Weights of a small multi-label audio tagger: activation gelu, 184686 training examples.
Rows from block 11, named by matrix and row number. Rows with one number belong to one attention dimension. Each number is 128 + 32 x the weight over its row's rms, rounded and kept within 0 to 255. All counts start at 0. Numbers have three digits each. After the name is the row's rms in percent of the matrix's.
# q: attention query (model.blocks.11.attn.q.weight, 192x192), inputs 0-63
# k: attention key (model.blocks.11.attn.k.weight, 192x192), inputs 0-63
q.48 087:126092087054156190120119143079053161201100096141143152163149185171111146160094117116155145197178126158101143136181130129137144119211149125139119170177180167134123105155096162114142153102149124
q.49 097:148168145117080107140136155162118157141120064122099131128103187073117094094097179140190159090110130102123130206079119110099145153107181103136181093124117128097151127130138124183192100068037174
q.50 105:041103123082105096112112121156098105122154177070118156181153107174124141154083077069163102115118140103099130152121074176126200075122144165129185158097125065085132131140132175122127084112143072
q.51 095:098177107168157153075150131158122150153094108136099038129181170129196150099154130115115100083068089138120100169136147165170143130126141184148153125145128128147158099187096141107110191092083164
q.52 107:111080155114153145104124149133140091169138106154126197111146095158104101162102090154138165178094122141121157125150172175115161078094113163117149083128147096099051188106155117146183109114140122
q.53 095:139136139102083112114184177136127130128130066089178121150168130081132146109130217107086110115184133126088084096152113112141048100165107136131124129142122118144196138128092062126172172191164196
q.54 093:108212111127151164191101046083145130121157155115113199148112168083116138135152131155132115129121165154159147131096116171099159109119112129076110118120080132123096148129184145123148125167160116
q.55 092:171156141138157109113082110113122123146127133131145146130177104151159170156099197122135138143075113104068137136098153149146102149147084167106095140090119103137081196109208089107085135148148093
q.56 085:148085115103066100114170099153121094095116180114172132115193135177183097086133122114174135080151134140096097127134133120125117138159173133123135127166093082123136161111121151147081107131136144
q.57 104:169117116144171149076113102119092150130112101168111170155089108145093098147083137137135172129122132111151110131158150072155167166081121174178020153116182181194098161160147158101097132101099105
q.58 097:126130110142168192064158139081068140124099057114083146110176131100128109136065098096121095081080117070154070171102066153189100141116127130094138102091098142071121097110095192135137212168073128
q.59 093:087225118145134101100118135141156165115116165177155121179117123158135171132110115129098119128107145127161166175197149136071164112128133104125147111082116113103115134164150123166134111107135115
q.60 105:140182150170073179100191092151168164089110101122124124103163099119148134165145134094173101110124165176105125103157138127172194125038070136105094105107158078115157201147140140120167132136172148
q.61 100:121107155141071097143141080128121153082172140155146151146088113197192120093169094173139151107119135113114133109136194154145152079076112129173096161102176099108146094095120125173177109141109082
q.62 099:121102178142143062122163144131082125221123119158109070136089156149165097079088090126115138154080122198117077125144115124152149105117139160118142145171094151133152165189137153129076108165157132
q.63 097:105112119162074115099139130072111110137124122181163147098095086205155074148100125182136149139090091136125099156133129133157115107121213105159132113096138050158144143093148086123176082101149141
q.64 100:119132122119144085142123138140174148112114068084095150088104089098134156136081136108186117128124097155162101108079093127109102166121102104140133206101102118186143138140167168134098130139125111
q.65 109:188099157156100100193123115150184113095112178096179105144142132157168132130126150145156148112094179124152163144095137099085102123136123111143144168175134139102152164110136100143079072195077150
q.66 087:125101100121117138125090036079110082119138130093091147153139130155128154152131105113151101146169177075142152083121101147085082156131119146128172155147121142142166114145109126111089125169111063
q.67 088:122168037095109195137173112105070159165118106109115135131125056141094141080116119114136152135145075113074073169173126121159118119065117153118142128161073141103098072075170144152148076199118107
q.68 088:116141212161099152114154170104108118128172121077059085120108125086142142105099125121151132041083139161145142159164068104096138102164149130171139196118169125119115109081171140127120118138096148
q.69 103:143119172164111128121110114102125151123132107127097138153125160129132140141132069077095111060103125192162126154142155157145120144134104106193148174163141127084157178130144111118141173133169134
q.70 093:128129119125100066127097147077104117094137108126162155155218177125140135076166125179086164144132166117112118172150133121107115168113121136140114137147128125122175176116192123204158133182171143
q.71 093:113184130154167117088122107173142155205157175145140115116073098143113162193112154129157116132174069142118122081088123096183049171184160108103106164146176081087098092137127101095108171143162120
q.72 096:197199063132151137094147153189162105128128145219114125193098141123079114148137096153108138147138107176120107107095161101138116130099155158113131114104132150098052104139126108116108126090123104
q.73 098:113109167072129150172101100096174153121126081108155137095074135185140140106161120148113146129081130115137135157142128108104130109131102125063146114163102148104162145131092096134103056167092162
q.74 094:104086139164117094169152107108154137155102156110087058118105091058181130137142117131105136116068140142098144161133125099096144179201134131053105099157156144118139133135210165094172158106118132
q.75 104:174107110125146092139106156113072128170079158112170194153142153193149158106068070136106228139127197150119117105153106176098153089148160108161144088148081126107151161130122113138133119151138130
q.76 091:128169140137124166087104168139161117142113156119099123192135153112162126109132166117176110146125180181124157081161160128181165134171122106145114162112127154132161119136173124071106133117146161
q.77 094:156114102137095113166086117121222128117176154065148117094096100143124116158125222102085128125135139159128141099159159103160145139122090097196116096139104134113149105146175101177128139110132085
q.78 094:159190144141170122124124136111154142141159149131120134076135082113080151155114177165134109191133089212136137072097090100092164109140106124085150120147112091150135199148190111126137107153090156
q.79 096:089123094104113156076126137140098135131126111102100100114104197065143088109108074136104050123149071202125127150146066092088114177085161144138148094137115082141121135138139108100114126126018142
q.80 096:171175133120141151106108144144133109145178100084079080095123134183113145123140078084149131119097158138125103095128101148100169192112157144143089159135129129066181204112188135093089144129105102
q.81 096:144142161104125137103112127100096154095079091146128119131157145109159093127187083206081187102101162163141179135171139085055141126114165133115085094115150116144173127111179124169147115143146077
q.82 088:129153103118123143098131141133147156127117142116148151098133150129142213091168096163161107104174097092113226104175133110171170120133090082113106107134108134095163090103141138150078095086168059
q.83 103:133158094184169142132144106108117126123150187110052104154149130098222156106145138103168109103096119173155133158106155090167081125116090134102139145137116155090138146069140099072097104175154134
q.84 100:122103120153132144179117083157095119099108158088098133141128115156171151178125113088128091152147118121091108135075155118112106141121143122153161134099128137150147158141110093124135078178115091
q.85 098:135178116126101126096120124124144167173129095171130081118099128112090113117135105126107108160217111170130134140157124168162145190098078141109167123166148142107083076142154107148123074133126161
q.86 107:182148122130097129101155148146182151081122176154163149169142133119154142124183132067172050149130134171147120140148162140141135159131184153136170202114174084108168159115113101131145154115137126
q.87 087:139163149174133097097141086170098197162095171110133187162149133118125077097112124069117154103157154102180147142201098085100135096093174097124069086107137125142111104076160106127148112142086145
q.88 097:124142110112100114081132140120133100104145112086137180169092084088101113076118135138096119140145116107111160063125160182160117125103159080171124151137129118101109146161139131149088146076104144
q.89 094:145157145151117103082151142172072126102125147143140127132143152094127173173152104122106100101095106121163148116152061142096148085204145100096133132074179162163115147124146067131143090141174162
q.90 109:126101141070131124121131183088099108108175186174103164103110140144091134170143206134125137143068115137160169148111184102087144160122119147138153133128117156140083128161110141202143115038134074
q.91 098:123124152205127066149139126151130109114135140132109127152154142147095118105176185118105151109136126124117149097162105067190139093127128121119148151117153141155109118148157150141114117081147160
q.92 107:153143179171119126155135144142120136099071099092119151095146091143096114154127131147106109134165155118136149160092192138137117041123169075146129160109102160110113158118087136109139135147156159
q.93 097:129114108110120100127171151109205111152106155141079087125095123121105116165095163084108128120125100150113149160115114147187152102133106165114146157140132114120081032137088099116151133080139044
q.94 100:139137118143153090114047155161095132118134146099175124056114092130188130110083123144068137109086132092131105088074127103152097119109091162050145148087174170135170160133130172118131065181112117
q.95 108:142149120142108109150151117156129121168118060145134076122134102141127110073132117156069141089136161112150104134078097079159138125093128135056121153086093088135089146142115147074105169094130114
q.96 104:144077141113116065110130196094095154211087110114118110054125087160080083115097128142071114120077095127191111155110066141091142194152141191110116055160083118123127131144120171092073125129134180
q.97 096:146152172128139085118163150109147086113136184182124048156145111156183135076151196135129094150154114154112150175142144150146112150175106104087137097136149101147129149157067066132140180205136107
q.98 103:127140118157206122097119126148178119104091131098128111106070119181125103189081110150165155140105181075119104209095068103105151103165072142132103121177190125105141149112089138176134145120157140
q.99 094:148100123205143162175131092125103142108154119146122133109120144070127119173169180093135175140109140057070147140158103155088082179167136129110067128164163127143095170121115149175158150147110185
q.100 097:122158109142134083164113155144081114140158135149119120099089144192130154105196100137163172164099067109122083155150088160162160141106169113135084132167131157083025165129115161139127145081114167
q.101 091:132100113153090155129120203089189167144151144099108125106102133127108186107105170166111097102155141153143137122172121158141133135099133066101193173139156141121162166137074155122103146151158145
q.102 102:156124152110100105079157147160124100164085124109072142101191116128085155121136163117139098102134118106117126154158139107131114197129151188142172138115121185131136124131160163116081099140134131
q.103 096:073096147105106203117144126106116112146151089120166187165129113178080175198150113113127112152121164120118165122128148119094159090099136105107136142157127166098095095144154153127124069076169167
q.104 102:165126116104106167141151128114104099122113125074128145112184142056098068057118139124116185181132122110125169089085180109134135172186159161145063183174053111083118086102111116103117124157100144
q.105 117:136123152119110112087106081121065107099146137145160129062069129183117140132161075108215103160149146120131124157148149078174176127100143095148196159121133113154080132112166134128160139155141089
q.106 098:143073200054144110122122117104121117148152163077163090136196148083089093082159098099118100159093123096183166138110143109080159104128111140151109146147123140136108128180138109095170116191145135
q.107 108:066094096136124173202107159154162118104110101100105136153151119152113181185225148152067132135132142112146163143085181113160131136133134082090099120079122166125123178148114126121137075131106123
q.108 098:160117104095197115132111068114080099078145129094120074119120153113060040105167182188091199108213120119140118133130142137164150120133129189136136142149116127129109156125114160140109154114088150
q.109 095:151118142051085157156109149065078105183102146098129162144160134115098154068126149149159159138125085115127107180130080170106051110125129117115074120104117100125165147131157157053155169142172088
q.110 097:158153109082108102083149063089139097108147112151090117133121112151164114139160158136170099156200111101147131161176118142146157113161159093142180101073158135164095140140123081149156139117107092
q.111 110:135111121114112177154153161087195137100054166173125145107132129143130131054131086180131183134155170114173146169036159102121113117083074142136172139121116133119170119101107122097140195106130098
q.112 094:152138101079169127076114113190126103151170116085087192038123103143117077170105147123141142097076059099131090108145130114116123157153145163170120172088183070108086105121112130120071157119175105
q.113 104:143119208098107147159125092081097078135129176092166095154064166161159159133046143130145130105138121122159097148107111110138134065095128095143115082137115096120166151116132131140112140132134124
q.114 102:125127144090157097150166165120144108129108134100126150151131136099140139134125137096099183139122083076123098139134170178127131105087200099150077114154094076050164140167143179142064121118139143
q.115 089:155155152171093136048127081164064091112124145095074152106132060199154170139154144098134077148124122098126126193109099131164076101088087133083137106087097163149159126120068143125113083165161144
q.116 102:034131123101160162111122145111120115115216115141128138200153098115110175149109150125122144111158098100168167153112105122100178135116161205103142132111137150149138205166052150194145085173187154
q.117 101:066174094137172073145077112133151125123125096079106142123146124112087113136183103170114177138159089142164155093133127199153179139136114114132114137118159103098098123149136193130090117125166141
q.118 112:185169169167130179086097054139132135153136116105137166097115180149128148170168058091088130124141142132160121094101116137111140103083168137107184130132122122126136059129100084142125123135140164
q.119 109:142134111114105147103152159122134178114141140136156171154149175130123134147097154099149110105136136157113116103126069091102123167043153107123155120125122099173194110202148131152160135137099183
q.120 096:117127149152125170114111183133089108114060140111131142167153113115116116134087152167145141164099168125092109147106109124104169115143118143117116127177159141131125138106160123143130174128150139
q.121 093:068154105108085136108100132125147136133187199081141117126143114114126116071140141166130124117174094104207107151128176097121076171135134080114067120066130164128076119090101158126140130139063125
q.122 101:160056119099078112143182086126114159142089179132121096167129110097139077087102196139166166206068139109128131122103118136142118107186096159137134155160092105143091103148192126100111135139090101
q.123 088:117117118166138144141122136044094134147179132150106158132121125144117152088092122093164135080095130107136119125193173168152167089115147127144127175125125131109137115139085090158083169138132085
q.124 094:158131123118153090147118191167135163148156140162091153159146093095118084144117113178143150109179122105158134099098127125137116143162155072109149123055140093133154149156126128150176090183115120
q.125 105:077084102147123103128114168109102108166140152163166127128124194143122118081198106150133107139122125137122182114137143092166103076193084127079081124150093132142114180110142071170105174122177102
q.126 108:106123102149018183082123166119144138106138148069128113169084136122183099094176112150146084175168101169139120126115185127153083137130116115069176115111086161180127111085150073148165088104105158
q.127 097:056186094148078136146138121057071146119189134162146092122146094141163126130170114155118064130180171152160176165199170175125141114161113115137092127147058159153106120143096107083106100111155150
q.128 097:087145135133140096161204130096126086078098106109131106069132164118170076068088103125165175120139132105165112173154152153127138112056097114137152109096107133079121081106148092094126125159141127
q.129 104:165149137107159132107106108162148118087129117145144093110200117157082149148119061089172148158147144120153078117131132166043116116111122160098125127167170060198116118101169104141119090163114150
q.130 111:096134140177201154073082139113126130092119129159176112100088153166114117081143126109138106146122127160068157052122150139115140112145186076127099136109112102127102132106108161138137088129146168
q.131 110:093109166183100127153103159111071118099134100099107109154101131087106113090129141115131135086135179156158133089130055134135194101150140126172096126118147142094150188118111116097114167122124045
q.132 102:118127054061173098159191143104158137114119154145120154119127070126171116080148120142114155124105150147152130163108177099122088111138095084159157138151117119123077136107131081096114135121106163
q.133 117:105139126141103136097114121118084141100120125094035112130118154118127141062081136104103135056133107106126130132146123097181177153120109157115089121099126119160151190086145164143081147154122145
q.134 093:106057109148108130098129159098098100114108090111074171153059126110127170141096124068160152135129096160119073134147099129126100147155143145136156114168164082141087100121097166123114106101115107
q.135 098:119151129146131131131163080096038116129085077136086152148092125135168143133109131101094119136132095107131112171136157155109114111159110131139179144143103141176079166147123105135190170104131120
q.136 097:179150099056124071077123115102168156139111137174065106133089074127137086079132107180089152106197124168140119065110184181138161193080113173096154127136112121097120170127172166124129148128097059
q.137 103:100112143125164109149065115118122111107189094112164127097141137093157162145090174150161173119132117103058135092127106046136148188115100147158090097092149100094169043121164134127159108091110140
q.138 105:176163126112090170133143152103072144130141106095169127072191154147126156194167102090126211110113181156091089154163101117163094133102153151124069124115119108136147088101177122130147177164122122
q.139 110:048130121135147093172081158134119174126130080137099177151122136111163123129091134174096143089131112142171147114098172135106114111130150117102164175104162137110151121138154077121083106168119152
q.140 107:083146140167133113115115177098132086121135145120180130126165080172133129083142141146101101127116104185138118128118133020124129134154097133117111188159085129221077240133189123105135128122122159
q.141 103:114109136155135103140100135090116130168112132091159102139153108141144057105155113109118175103079155139135180145132095100116116186066139109139172122078142135118121149071061147134172119150160165
q.142 100:113150125167128123106107122118159109099124107132148121113113166078128128111116065116098165166153116157139182106139165148076137136135140110104114156066161131140106166114160116097126085125141184
q.143 113:123111164116119089109126129168077144087107121108177129134085151156182179138070074117150119095122126182085153130162180151020109149113136142144121116103153151209136155097090121139150123169087101
q.144 093:131068176125132069089118144138070122145054131124128102094124115118116151168143171122159113104087134136083073091090169137153138147134105131034164085161157180124158166157159116116112117066094134
q.145 108:104170108101097193110140136060178120067170090151102080107072189127108105112077097109090156131089164092109110073133140124108153136073116157127092122092125135117120076171147111152139125112090173
k.48 090:127115095157100098107107109106108132122104097127144118078130202134090080136068068149053102042086172135140122114116124139097143133159122137121145087081143156148142083085124122113072109064129089
k.49 111:118100167167127173109135109128123144165143093112100126135163160151134167105117161143172090120118220164128112089094107123171049096151105163106094155129097150131125145122051154096087086136088096
k.50 103:196136152145141105054144126155097143160078214149140099129122092186099151162126136091144108087124168084103107088176123121145115076108131154102114185103118149157137092150130153133183168131077182
k.51 095:165130117157137151128127133099155095088206132081147131104150149154141074089102166108109126079103084147109149150101099126163115157120118135120150132087122145186181076106149142176075101126089129
k.52 101:168155120132120100117203109128166160104094158135070110186114118139158136171155152133127147129126149113112161110129152112156119147141130075153069173110128157178086146152089166137128119136125095
k.53 098:092087110111102120164144171096136121148137108149176139094145165069174096116119079106124156141099167113133081170133153162163167136157095069091222127111201116150118148151132202103156107123177118
k.54 095:102178100095117127129124073156078103092140159146124190062115152129143137098174177119084108123159102101136153141192157126172112112150171087110130109157096178112090116139106104110119116145052180
k.55 098:115109114160142032142148130121172093104130117083110127115130064093181101072163090122136119083098089099140155098122129086122132139157134072135134129091122133154148167130145117183130132154167142
k.56 098:090162085147099118149106119116090140125131176146096068197127185146191122132182165111124142108088133090085090112152116115160144148162125165115128111139094165117125174166179153119073134149105139
k.57 098:076056184156183136170168130147161144172108073124104151091094122093154122140073073154183147086105136103171149117123111118060089150154126160123198153116111164149119128119154134142135135085160080
k.58 096:126140065186084137162146139112120104091121139098189091144140195102130127158115094194078125112093097094153137153161102114109125131129124095165137148133158149180087106138142162093143131121149091
k.59 100:141131151136115134138108106204073114118093160117087131149112123158093142114159134164184133066117112149137150138160113075167073122107158205118083111095130178152134116125144139136147137104099123
k.60 104:124174058156118106180178160104176141120145120106170164195175103123100126135229141084120120050066130192151159129145158169154083121178121094107119099107082127109096166154172106117143103196091124
k.61 095:141088113172104140106135134086152142116175104106134073164175135118112159120090067075153168155135121150108159142066112117201112149126138109186125116137145076128091138082101079091107081091100103
k.62 102:116131151106113113126118148156120175159133149099135104151125154060112090127131087161126157106110127099100143153124107142141098147129133133105104161161074105115149089146120111094145151140079069
k.63 102:203104107124143167095095130128146168136189156085128100219129148058083122188147075152172213112083142132123067100128135140187142089196143104146075113164108121109106117141160166149116092088151098
k.64 111:107134132137156176149140139122163121161100176106156050088130115143115057127129170134117133147150085097086150131118102044157076151071123107108145131150076159101090065143085143137144176088106124
k.65 103:167072128162102150074096173115081178078140127117072130122128113168129076099143098135125115196159061069107079129122088078116134149128104066170134157156080131078153100151145182182144145110068219
k.66 094:094176105165115131104125131163142103184088129087122106106133143104142142120086130162125109132104115135160172180136199167147115065068161138127126193177070118085164139109094172141161119105172114
k.67 096:105158136126089145045146142072101130185130160198109128123085143102151169144112166128182184139118163128126154084138183096122147119167104204148095161152163116094115144156105130157163189114130113
k.68 091:136159106199134093123160156117103104128098126096104041130123093151110146122170189116120119134155131119066108121129082101123086083088156176153103119161109144111150207129165169158133146085100061
k.69 114:135059184153084105117118157188154079157117162148133101149198179132116122113160100083133093122153126163187137083157105131121118135128124101191071085107101149091147115134106138127139203132139165
k.70 103:086139150147064106109135126129115144123105126198139136143091119124077054139092160183129119155150121117154160098091147081102125215082110089171105147122185119109078085103096132146114137114126162
k.71 099:120107063108143109211128130126147142074162132118168112135160091154123108117173193142124134126078128106163160123135097084086117147086051135094137156110128097135080121162153095117144099182125127
k.72 096:155217101119138147209108108100152184113121107154140113169167068150111114165132170058115176154088149190084104122099139136100117103100117160136123136190125087095150160138081103123128100124127162
k.73 093:108120161093152110062094163118082118130113137093085148102161128145168140074069173072156134255244123147124122093151140122108081079179124178126122160150085138143151106143100112141126148145076132
k.74 096:169075105129057139153150115134150127146095205108078128095193126149126077135114118170141077119154054155159175089126168121143107133129117107158124164100129106054148030120147092134140148151168130
k.75 108:141073119107120129181155125193139111162104153139068130122088120127090112148158131116152178156185135134144115162163168155078144070127164131160129144151131117117161156112146142122146097073097091
k.76 095:148172124168097092150134092121112098104140120154136077136156175115123117144144150098084095123097114173141218152148159089171170135108155117128137114114105108152137103102115129094110032117048220
k.77 094:031151127124079123112145121118115069069133131090089089172136170120131144154117138109112157172124173124130128148113171159211115116114070101144174154157172081136108150171112165128114069122081126
k.78 093:127129161121132110163128129136097157148163042108060155145146132110081164097119077115161099174116117121126112157103115124143062128123128127139212149155086162124111095068186145125169061079065140
k.79 098:136145101182196116076120110117086103150150059175118141135173092122124135112133140123131136155113155187135155125078100160133201130103177129076143098071159162117140131182154141119147123114072136
k.80 094:121071150129143139113201160164126127158122096175102103178113106104098129183113158095158165171155066085107100138164107147116085108081066140204129140127156152115097129159176158142203143128110151
k.81 100:147127088206125138146121149104152137185132067096156120111092116115144139147028153122119071088180096168113140095132126163044066140117134155079141133105128107148130110139145107129126144229212062
k.82 093:091145093103079114136108158041070111148131116121141149116118125149099138155094130111158140098051129131103119144171121114112145143145180117155144109112144176185114148176076162169158115129160096
k.83 099:117138109170117110137089145123129125141167181148149064140138138118182163094178165135125122166072130128134101074088160096142121187166123099164121130128138108105126044179101169119102149124212196
k.84 110:117147174159099062159100114143120130122137172107174077140149095112135100154134145149132104206164136087163141109133116103216093141142111089114121072133071096149141096113109087100074137112130161
k.85 091:099126151088105190067129115065198128173131104090092128115163095109115146118107120102081146062102186127101148106122124145124150173132115155108114120129123154113081150093139128117079165068166055
k.86 114:127134156081118167168134151141113081110112111137157099087096152125102101053181126097180119096108150134103123081167095131170131150116125109170140116152173130118075110187160148109164180138133180
k.87 088:187153148151146129155144164131129157124129112143164124121067089128124151131100117092113093144159105186101072113159067130144151098100102156116097148088138131173135109118160152129133114088137175
k.88 101:070089163117151134184147096146151090145127147195165151084110169040136153158189227134111109105119083138123177144098164139117080138091188093151098133107088190132073197200118136131124137054179090
k.89 094:151134138098113091170135169086134071081172117074148121161178135190070138105085122094180104145132146117080153110158119081068098142171154137102104091135181148128083117087170133137108137088120105
k.90 103:128100083177122161164103172104117162134159086159123165156175123096079146125106151110110115079147213163159115113160126164149144055137144126138138126111110205094124160160123122118138086151099117
k.91 095:139149128110093123106125173108075122160091158053174124159169128152115035186187123123144145096118160129124107194129142087148133125104100184101118166136138120098069176059132132100150175098105215
k.92 104:124092166104110138139089137129126148158163100088167138128072114135139114112106087129147098077173139136104111133084106098106152167160112150079089091144092141188113109038122148123137128106133184
k.93 102:115243117130147194128090113093148104074182129117178142121144089133127129104113072112156087073149123145106140144122122141174143129145171104101080129139078151105127146092130105132116178093125094
k.94 103:126069137191098102077129167114145150109182118156134126134138145134130143136076137185093154123112098025093085170097116146157179174113142106112150089117106135149151144161141147155156124129133172
k.95 113:158141093148093105113146130075118128143134146123137159157207103186108118132130091139168067168106113085107121119144112093130124143103184147124141126128097134150169102154094122162154118142193093
k.96 094:122155132109096173140165123184170179130156169144082094133135168112149160066139144178108152129171084163074082085129140139117099113134086141131169155161151130086175094165107208142154141126116142
k.97 094:157129163117142133176111075112093130069104184140115154120113174074143099101139135133111155066105151136156107093095135079124112125137125105151125146090070117118131121088178156064135138166185156
k.98 106:115031154155142141172112099086116153093150134079146162111155116119081044121111125110117147138166145189133118126149151097106110130073098110079108148130106049151112098122099131183141101161097103
k.99 087:029121119129139113179063116130121150138095124157130191146154075197127113088119126146076140156124136088139059123105155141107170058170160176081153120111147156120077097121129101080104148098142121
k.100 099:149092136027150134132126105105155083060134135071156175123163109127100119092108140098157145178176109101150064146077138108098125079094124115122132171103125105140112160065141085127144103146081142
k.101 095:157080189136139118127120153191172153161077164126152134117129188107084176132123085112069183149124083146138090124102112100163074147102119175122166134142213099165110133155177120110127110101106145
k.102 093:137110147152193112161099127104084169187117097139073101123158124116144112128152127113084075083122072184118161148139102198097138103161112146113145114159125165120158161170225147133101104098134094
k.103 097:152082171120149124080142060089108078151099153111105134138176112119132132138126017093109137137120088172143142118082122096152187107115194136138108125083121179109109106085211152109104129098143124
k.104 101:091175140124143119142084177099072128102149089126143076187071086082117153137163139120130067105101193165143104162127203126102138112115138071159146116173090144124160154081139081099073213140111142
k.105 099:128100082157113146109181098087137119058170169118147095152129107108132085135115133211117094125183189110176186097120121131112141134185079172131157187096136134137098168137169134136115128175153107
k.106 097:157146127084122165119115106114056086179132120140149111121083107085106108100149149144152115110159132172143114183132201092133155098153096114192116176179153121109112138134151110156109188192152151
k.107 108:132124105076098151113111117123073163147151213105170141170110165086130140114205073134107136134105153117093098155165148131079142122136119099106102105124127067084126095096114101119162212189164160
k.108 091:083079110115094132154150103094083073106135189140098120104159099168049113140134164133095075145158106137104134107120160110111156129143103122123165134140137103120100142154077101110125144165093140
k.109 097:166133127089203129138099117118158126125121107111086098068142172136141165154163130158146161081088144120099098146099149154117155185118144109149114132159094143149077106155150103111128117127123135
k.110 093:133142140129123122130135085122105129144123172121169124110110145134151144081087115169130090080161142097164158108094113105123123139117190155136153176084129165133083100137189172147173170182147138
k.111 107:131132143149154166135136128191127129079163179134121092163100141149121132123139127098125147119125130092164168147174072095074087149127090138139088081089165058164176143154092134109105141128151073
k.112 090:109093152137127151057123143101122118137189149125128103119104081125109098156065172149137088134094115175154132131122074164067149131107200114062141123142135068091163175126166131173098134099156080
k.113 098:200119051082144175101137126193113156106140131131153127145156110078134173096102115154146138086108191130097092133107133105135093108101087088157158126149175145105137084133046163142173122118108137
k.114 105:159094113144134100183121145132110129148118118118119129132166139137084154139129109126139115113078116055173160126102146120073088148132106198136157150157106134156127165063140154105095145082134140
k.115 098:172097146173160098120125118156157143142113121134104141152125116164166091119089093083099091122135152126079172150088077084127169205144087137149123125079115098112103119148136166149081111144106113
k.116 099:188137149143091122155137132184075145175088160114126096132165109082113135046110117146130131123123112179158087154085152124149143084091153178150162154163119130108151114138132104166121074164153114
k.117 097:040185177133155111119098104133082089157123146176133149140112086086128116111196174164145107153116096112113118134113100155113137127109199079123151078128133119150160071147078083102191120121065134
k.118 120:133137171191121079093094127097139121150146134150191201100146187134147102083200108090153129130188223158173217141090125099156131091101068178152123124040105119176100123098140162106138126108098084
k.119 108:104139178117124098092133138173080115197121160134146142101140120126171129121149137154160142141128104142180150124094134174147179111165121170109154156119118165142169085189091123108108134176054125
k.120 093:143119177113093133115099082145088090079142149096113134166144062150109088091094132158173093123115160138140148107126095107111117130098111118181114137128078085133140100128134092120058132121117105
k.121 097:192090180136188176101099094165130043152146124145115077134109159137171093178082148160168111102108088083137101114110174135138146105086169108107122100181130142102120176119139121150126100103139169
k.122 093:125151068115106062233159161125197148103197081115144107166151133106176109089155126100149147117131145134136052101104169087152091131104127153165104161181147103086177132114113133126132171085153174
k.123 093:152128069121153185111174098083105097111134146153147091133172108124041170154065090114101090101168084136132140127081086110137159077148073127102168174144156135149123071127166107175077151139147152
k.124 106:119145127138132114116120104130122116100091172177108134109128088176140135168171114167127115159101168081076152117170134137132107076119103099152084134069111165131115095160049101155167063152111167
k.125 097:239085103072132123170113076055149112135135170118078124067155124112100152145114125091080101133224110105087121121141132163080112135160100137169137134089109147103084087154117110119102105162166166
k.126 102:166056113120148092086078118128118147109147196163106128076104160134160070178079128089146136098183169106151186071083143113161094139140083124152045118098132133106143187135130132082113131121126094
k.127 091:143117124144152146122123171130086116087108150216124159187133128139127132112094147062115090133177115092092094074136153135167104134179122108093086149122159115115124152108172127188104158135135151
k.128 103:139148079129157117166073182109169164113162132128144094130162110163130173097120129193095096111110067156134084074126152146141118066106104118150117054080146163124148121065170136128159135064116143
k.129 101:114106174113118096142136145134088120081087136096080107167139075148098108155117111129141135085117186087177105068072106133166103094063187113145116143119128105133097100125104139088098163115135148
k.130 116:126132183175120109123121105131117133057155099132099144115166114062183142116127118160131110162073145136111137134104116118095156110215082118148159038093155127142155123129155110065109109109144143
k.131 112:090131124160139120056153135162155108183117079105135124146175119149113120140160105125125145110113079165136150131106132082091115168150067097152179078096113180187148128147192122103083077203106130
k.132 101:152153132079128162154120124125134125095064142129108124134132133087147065142064129072112120090162076108080108161165141110088102114128093169081054171157087069140077186173133151140070197110165100
k.133 105:107116116157109146111117110153095104146173136173164159107120142105151126073101114121124114143079126130106125129145105142099169118119111132147180075084093157096103052167108070055135122125102176
k.134 092:122133107155096128083132098128143081132125186126127183139135187159086115173167110079162121084125141104086181180198153032139158106153121118127116138119189135153141059065089140129150083162090169
k.135 096:125092111140156117144132151148121206140095152158082147122203165048133136132146100125133109072074090075067126115144144107086161107069104169163118141185121091186073138115112213137115143059104137
k.136 107:105131126118075130116110161158095157181109110110121125117129132117075087104181127096141132105115134118112100130137164138091123101178151110130129206183106156130121105092086117120151084096098129
k.137 099:121181152110133102157104163121101084121157174064098119153145143176085114120136135105120200173106158105146152115098110109126146113158158160100143144135098166190171124072096102089112096197099176
k.138 109:132053083133075141163161099100056126165169154114115105089121122101127163075159133099127154143138101069115152153098108161182136125126173172174102123150095122125111086142127138115107127065121144
k.139 102:139072115068116085069115146181083142093122138133104137124098118136085136121075142136128142082091068139175097107162143119112108176103114172068162147095122158156125102130120148105130156089161095
k.140 104:106168073099137107152131145117126088095119117070063136169141128151094108139197120089131145098139078114106112144097126137028113145072117093109117123174150176128154169108143096092181129172132122
k.141 107:118071155165080184159085063178160133084101171067111149121179200068135127104169173116127175121183122103153166133177141172076143126131132140135080188122124144112181120106123124147141130083135069
k.142 093:170126096140083166096121131199129151104165151113097110167167236101144130170094095093196116138162154170129103111128179147093172178088143173095193136095120122132131121091116125148161142080158132
k.143 110:105090056084211092124108155167109121158075105081133141083116065133120174105105102092165130106135074122122128062143130121131151160168181104122149078128121164165074074077128116163117087138125161
k.144 096:147114158086161146161130194158153093169150100178159154149162110156113141168132142104071096148118104164154114141069161183180138085134143032132126120159178198165163121127075130144138152148074117
k.145 098:069123174098063131129151139090099124095185099112095128101154163104083082138137059101151131064164119097139120056069119139143103014120127116125126122122134154171092136165124146128089128061132143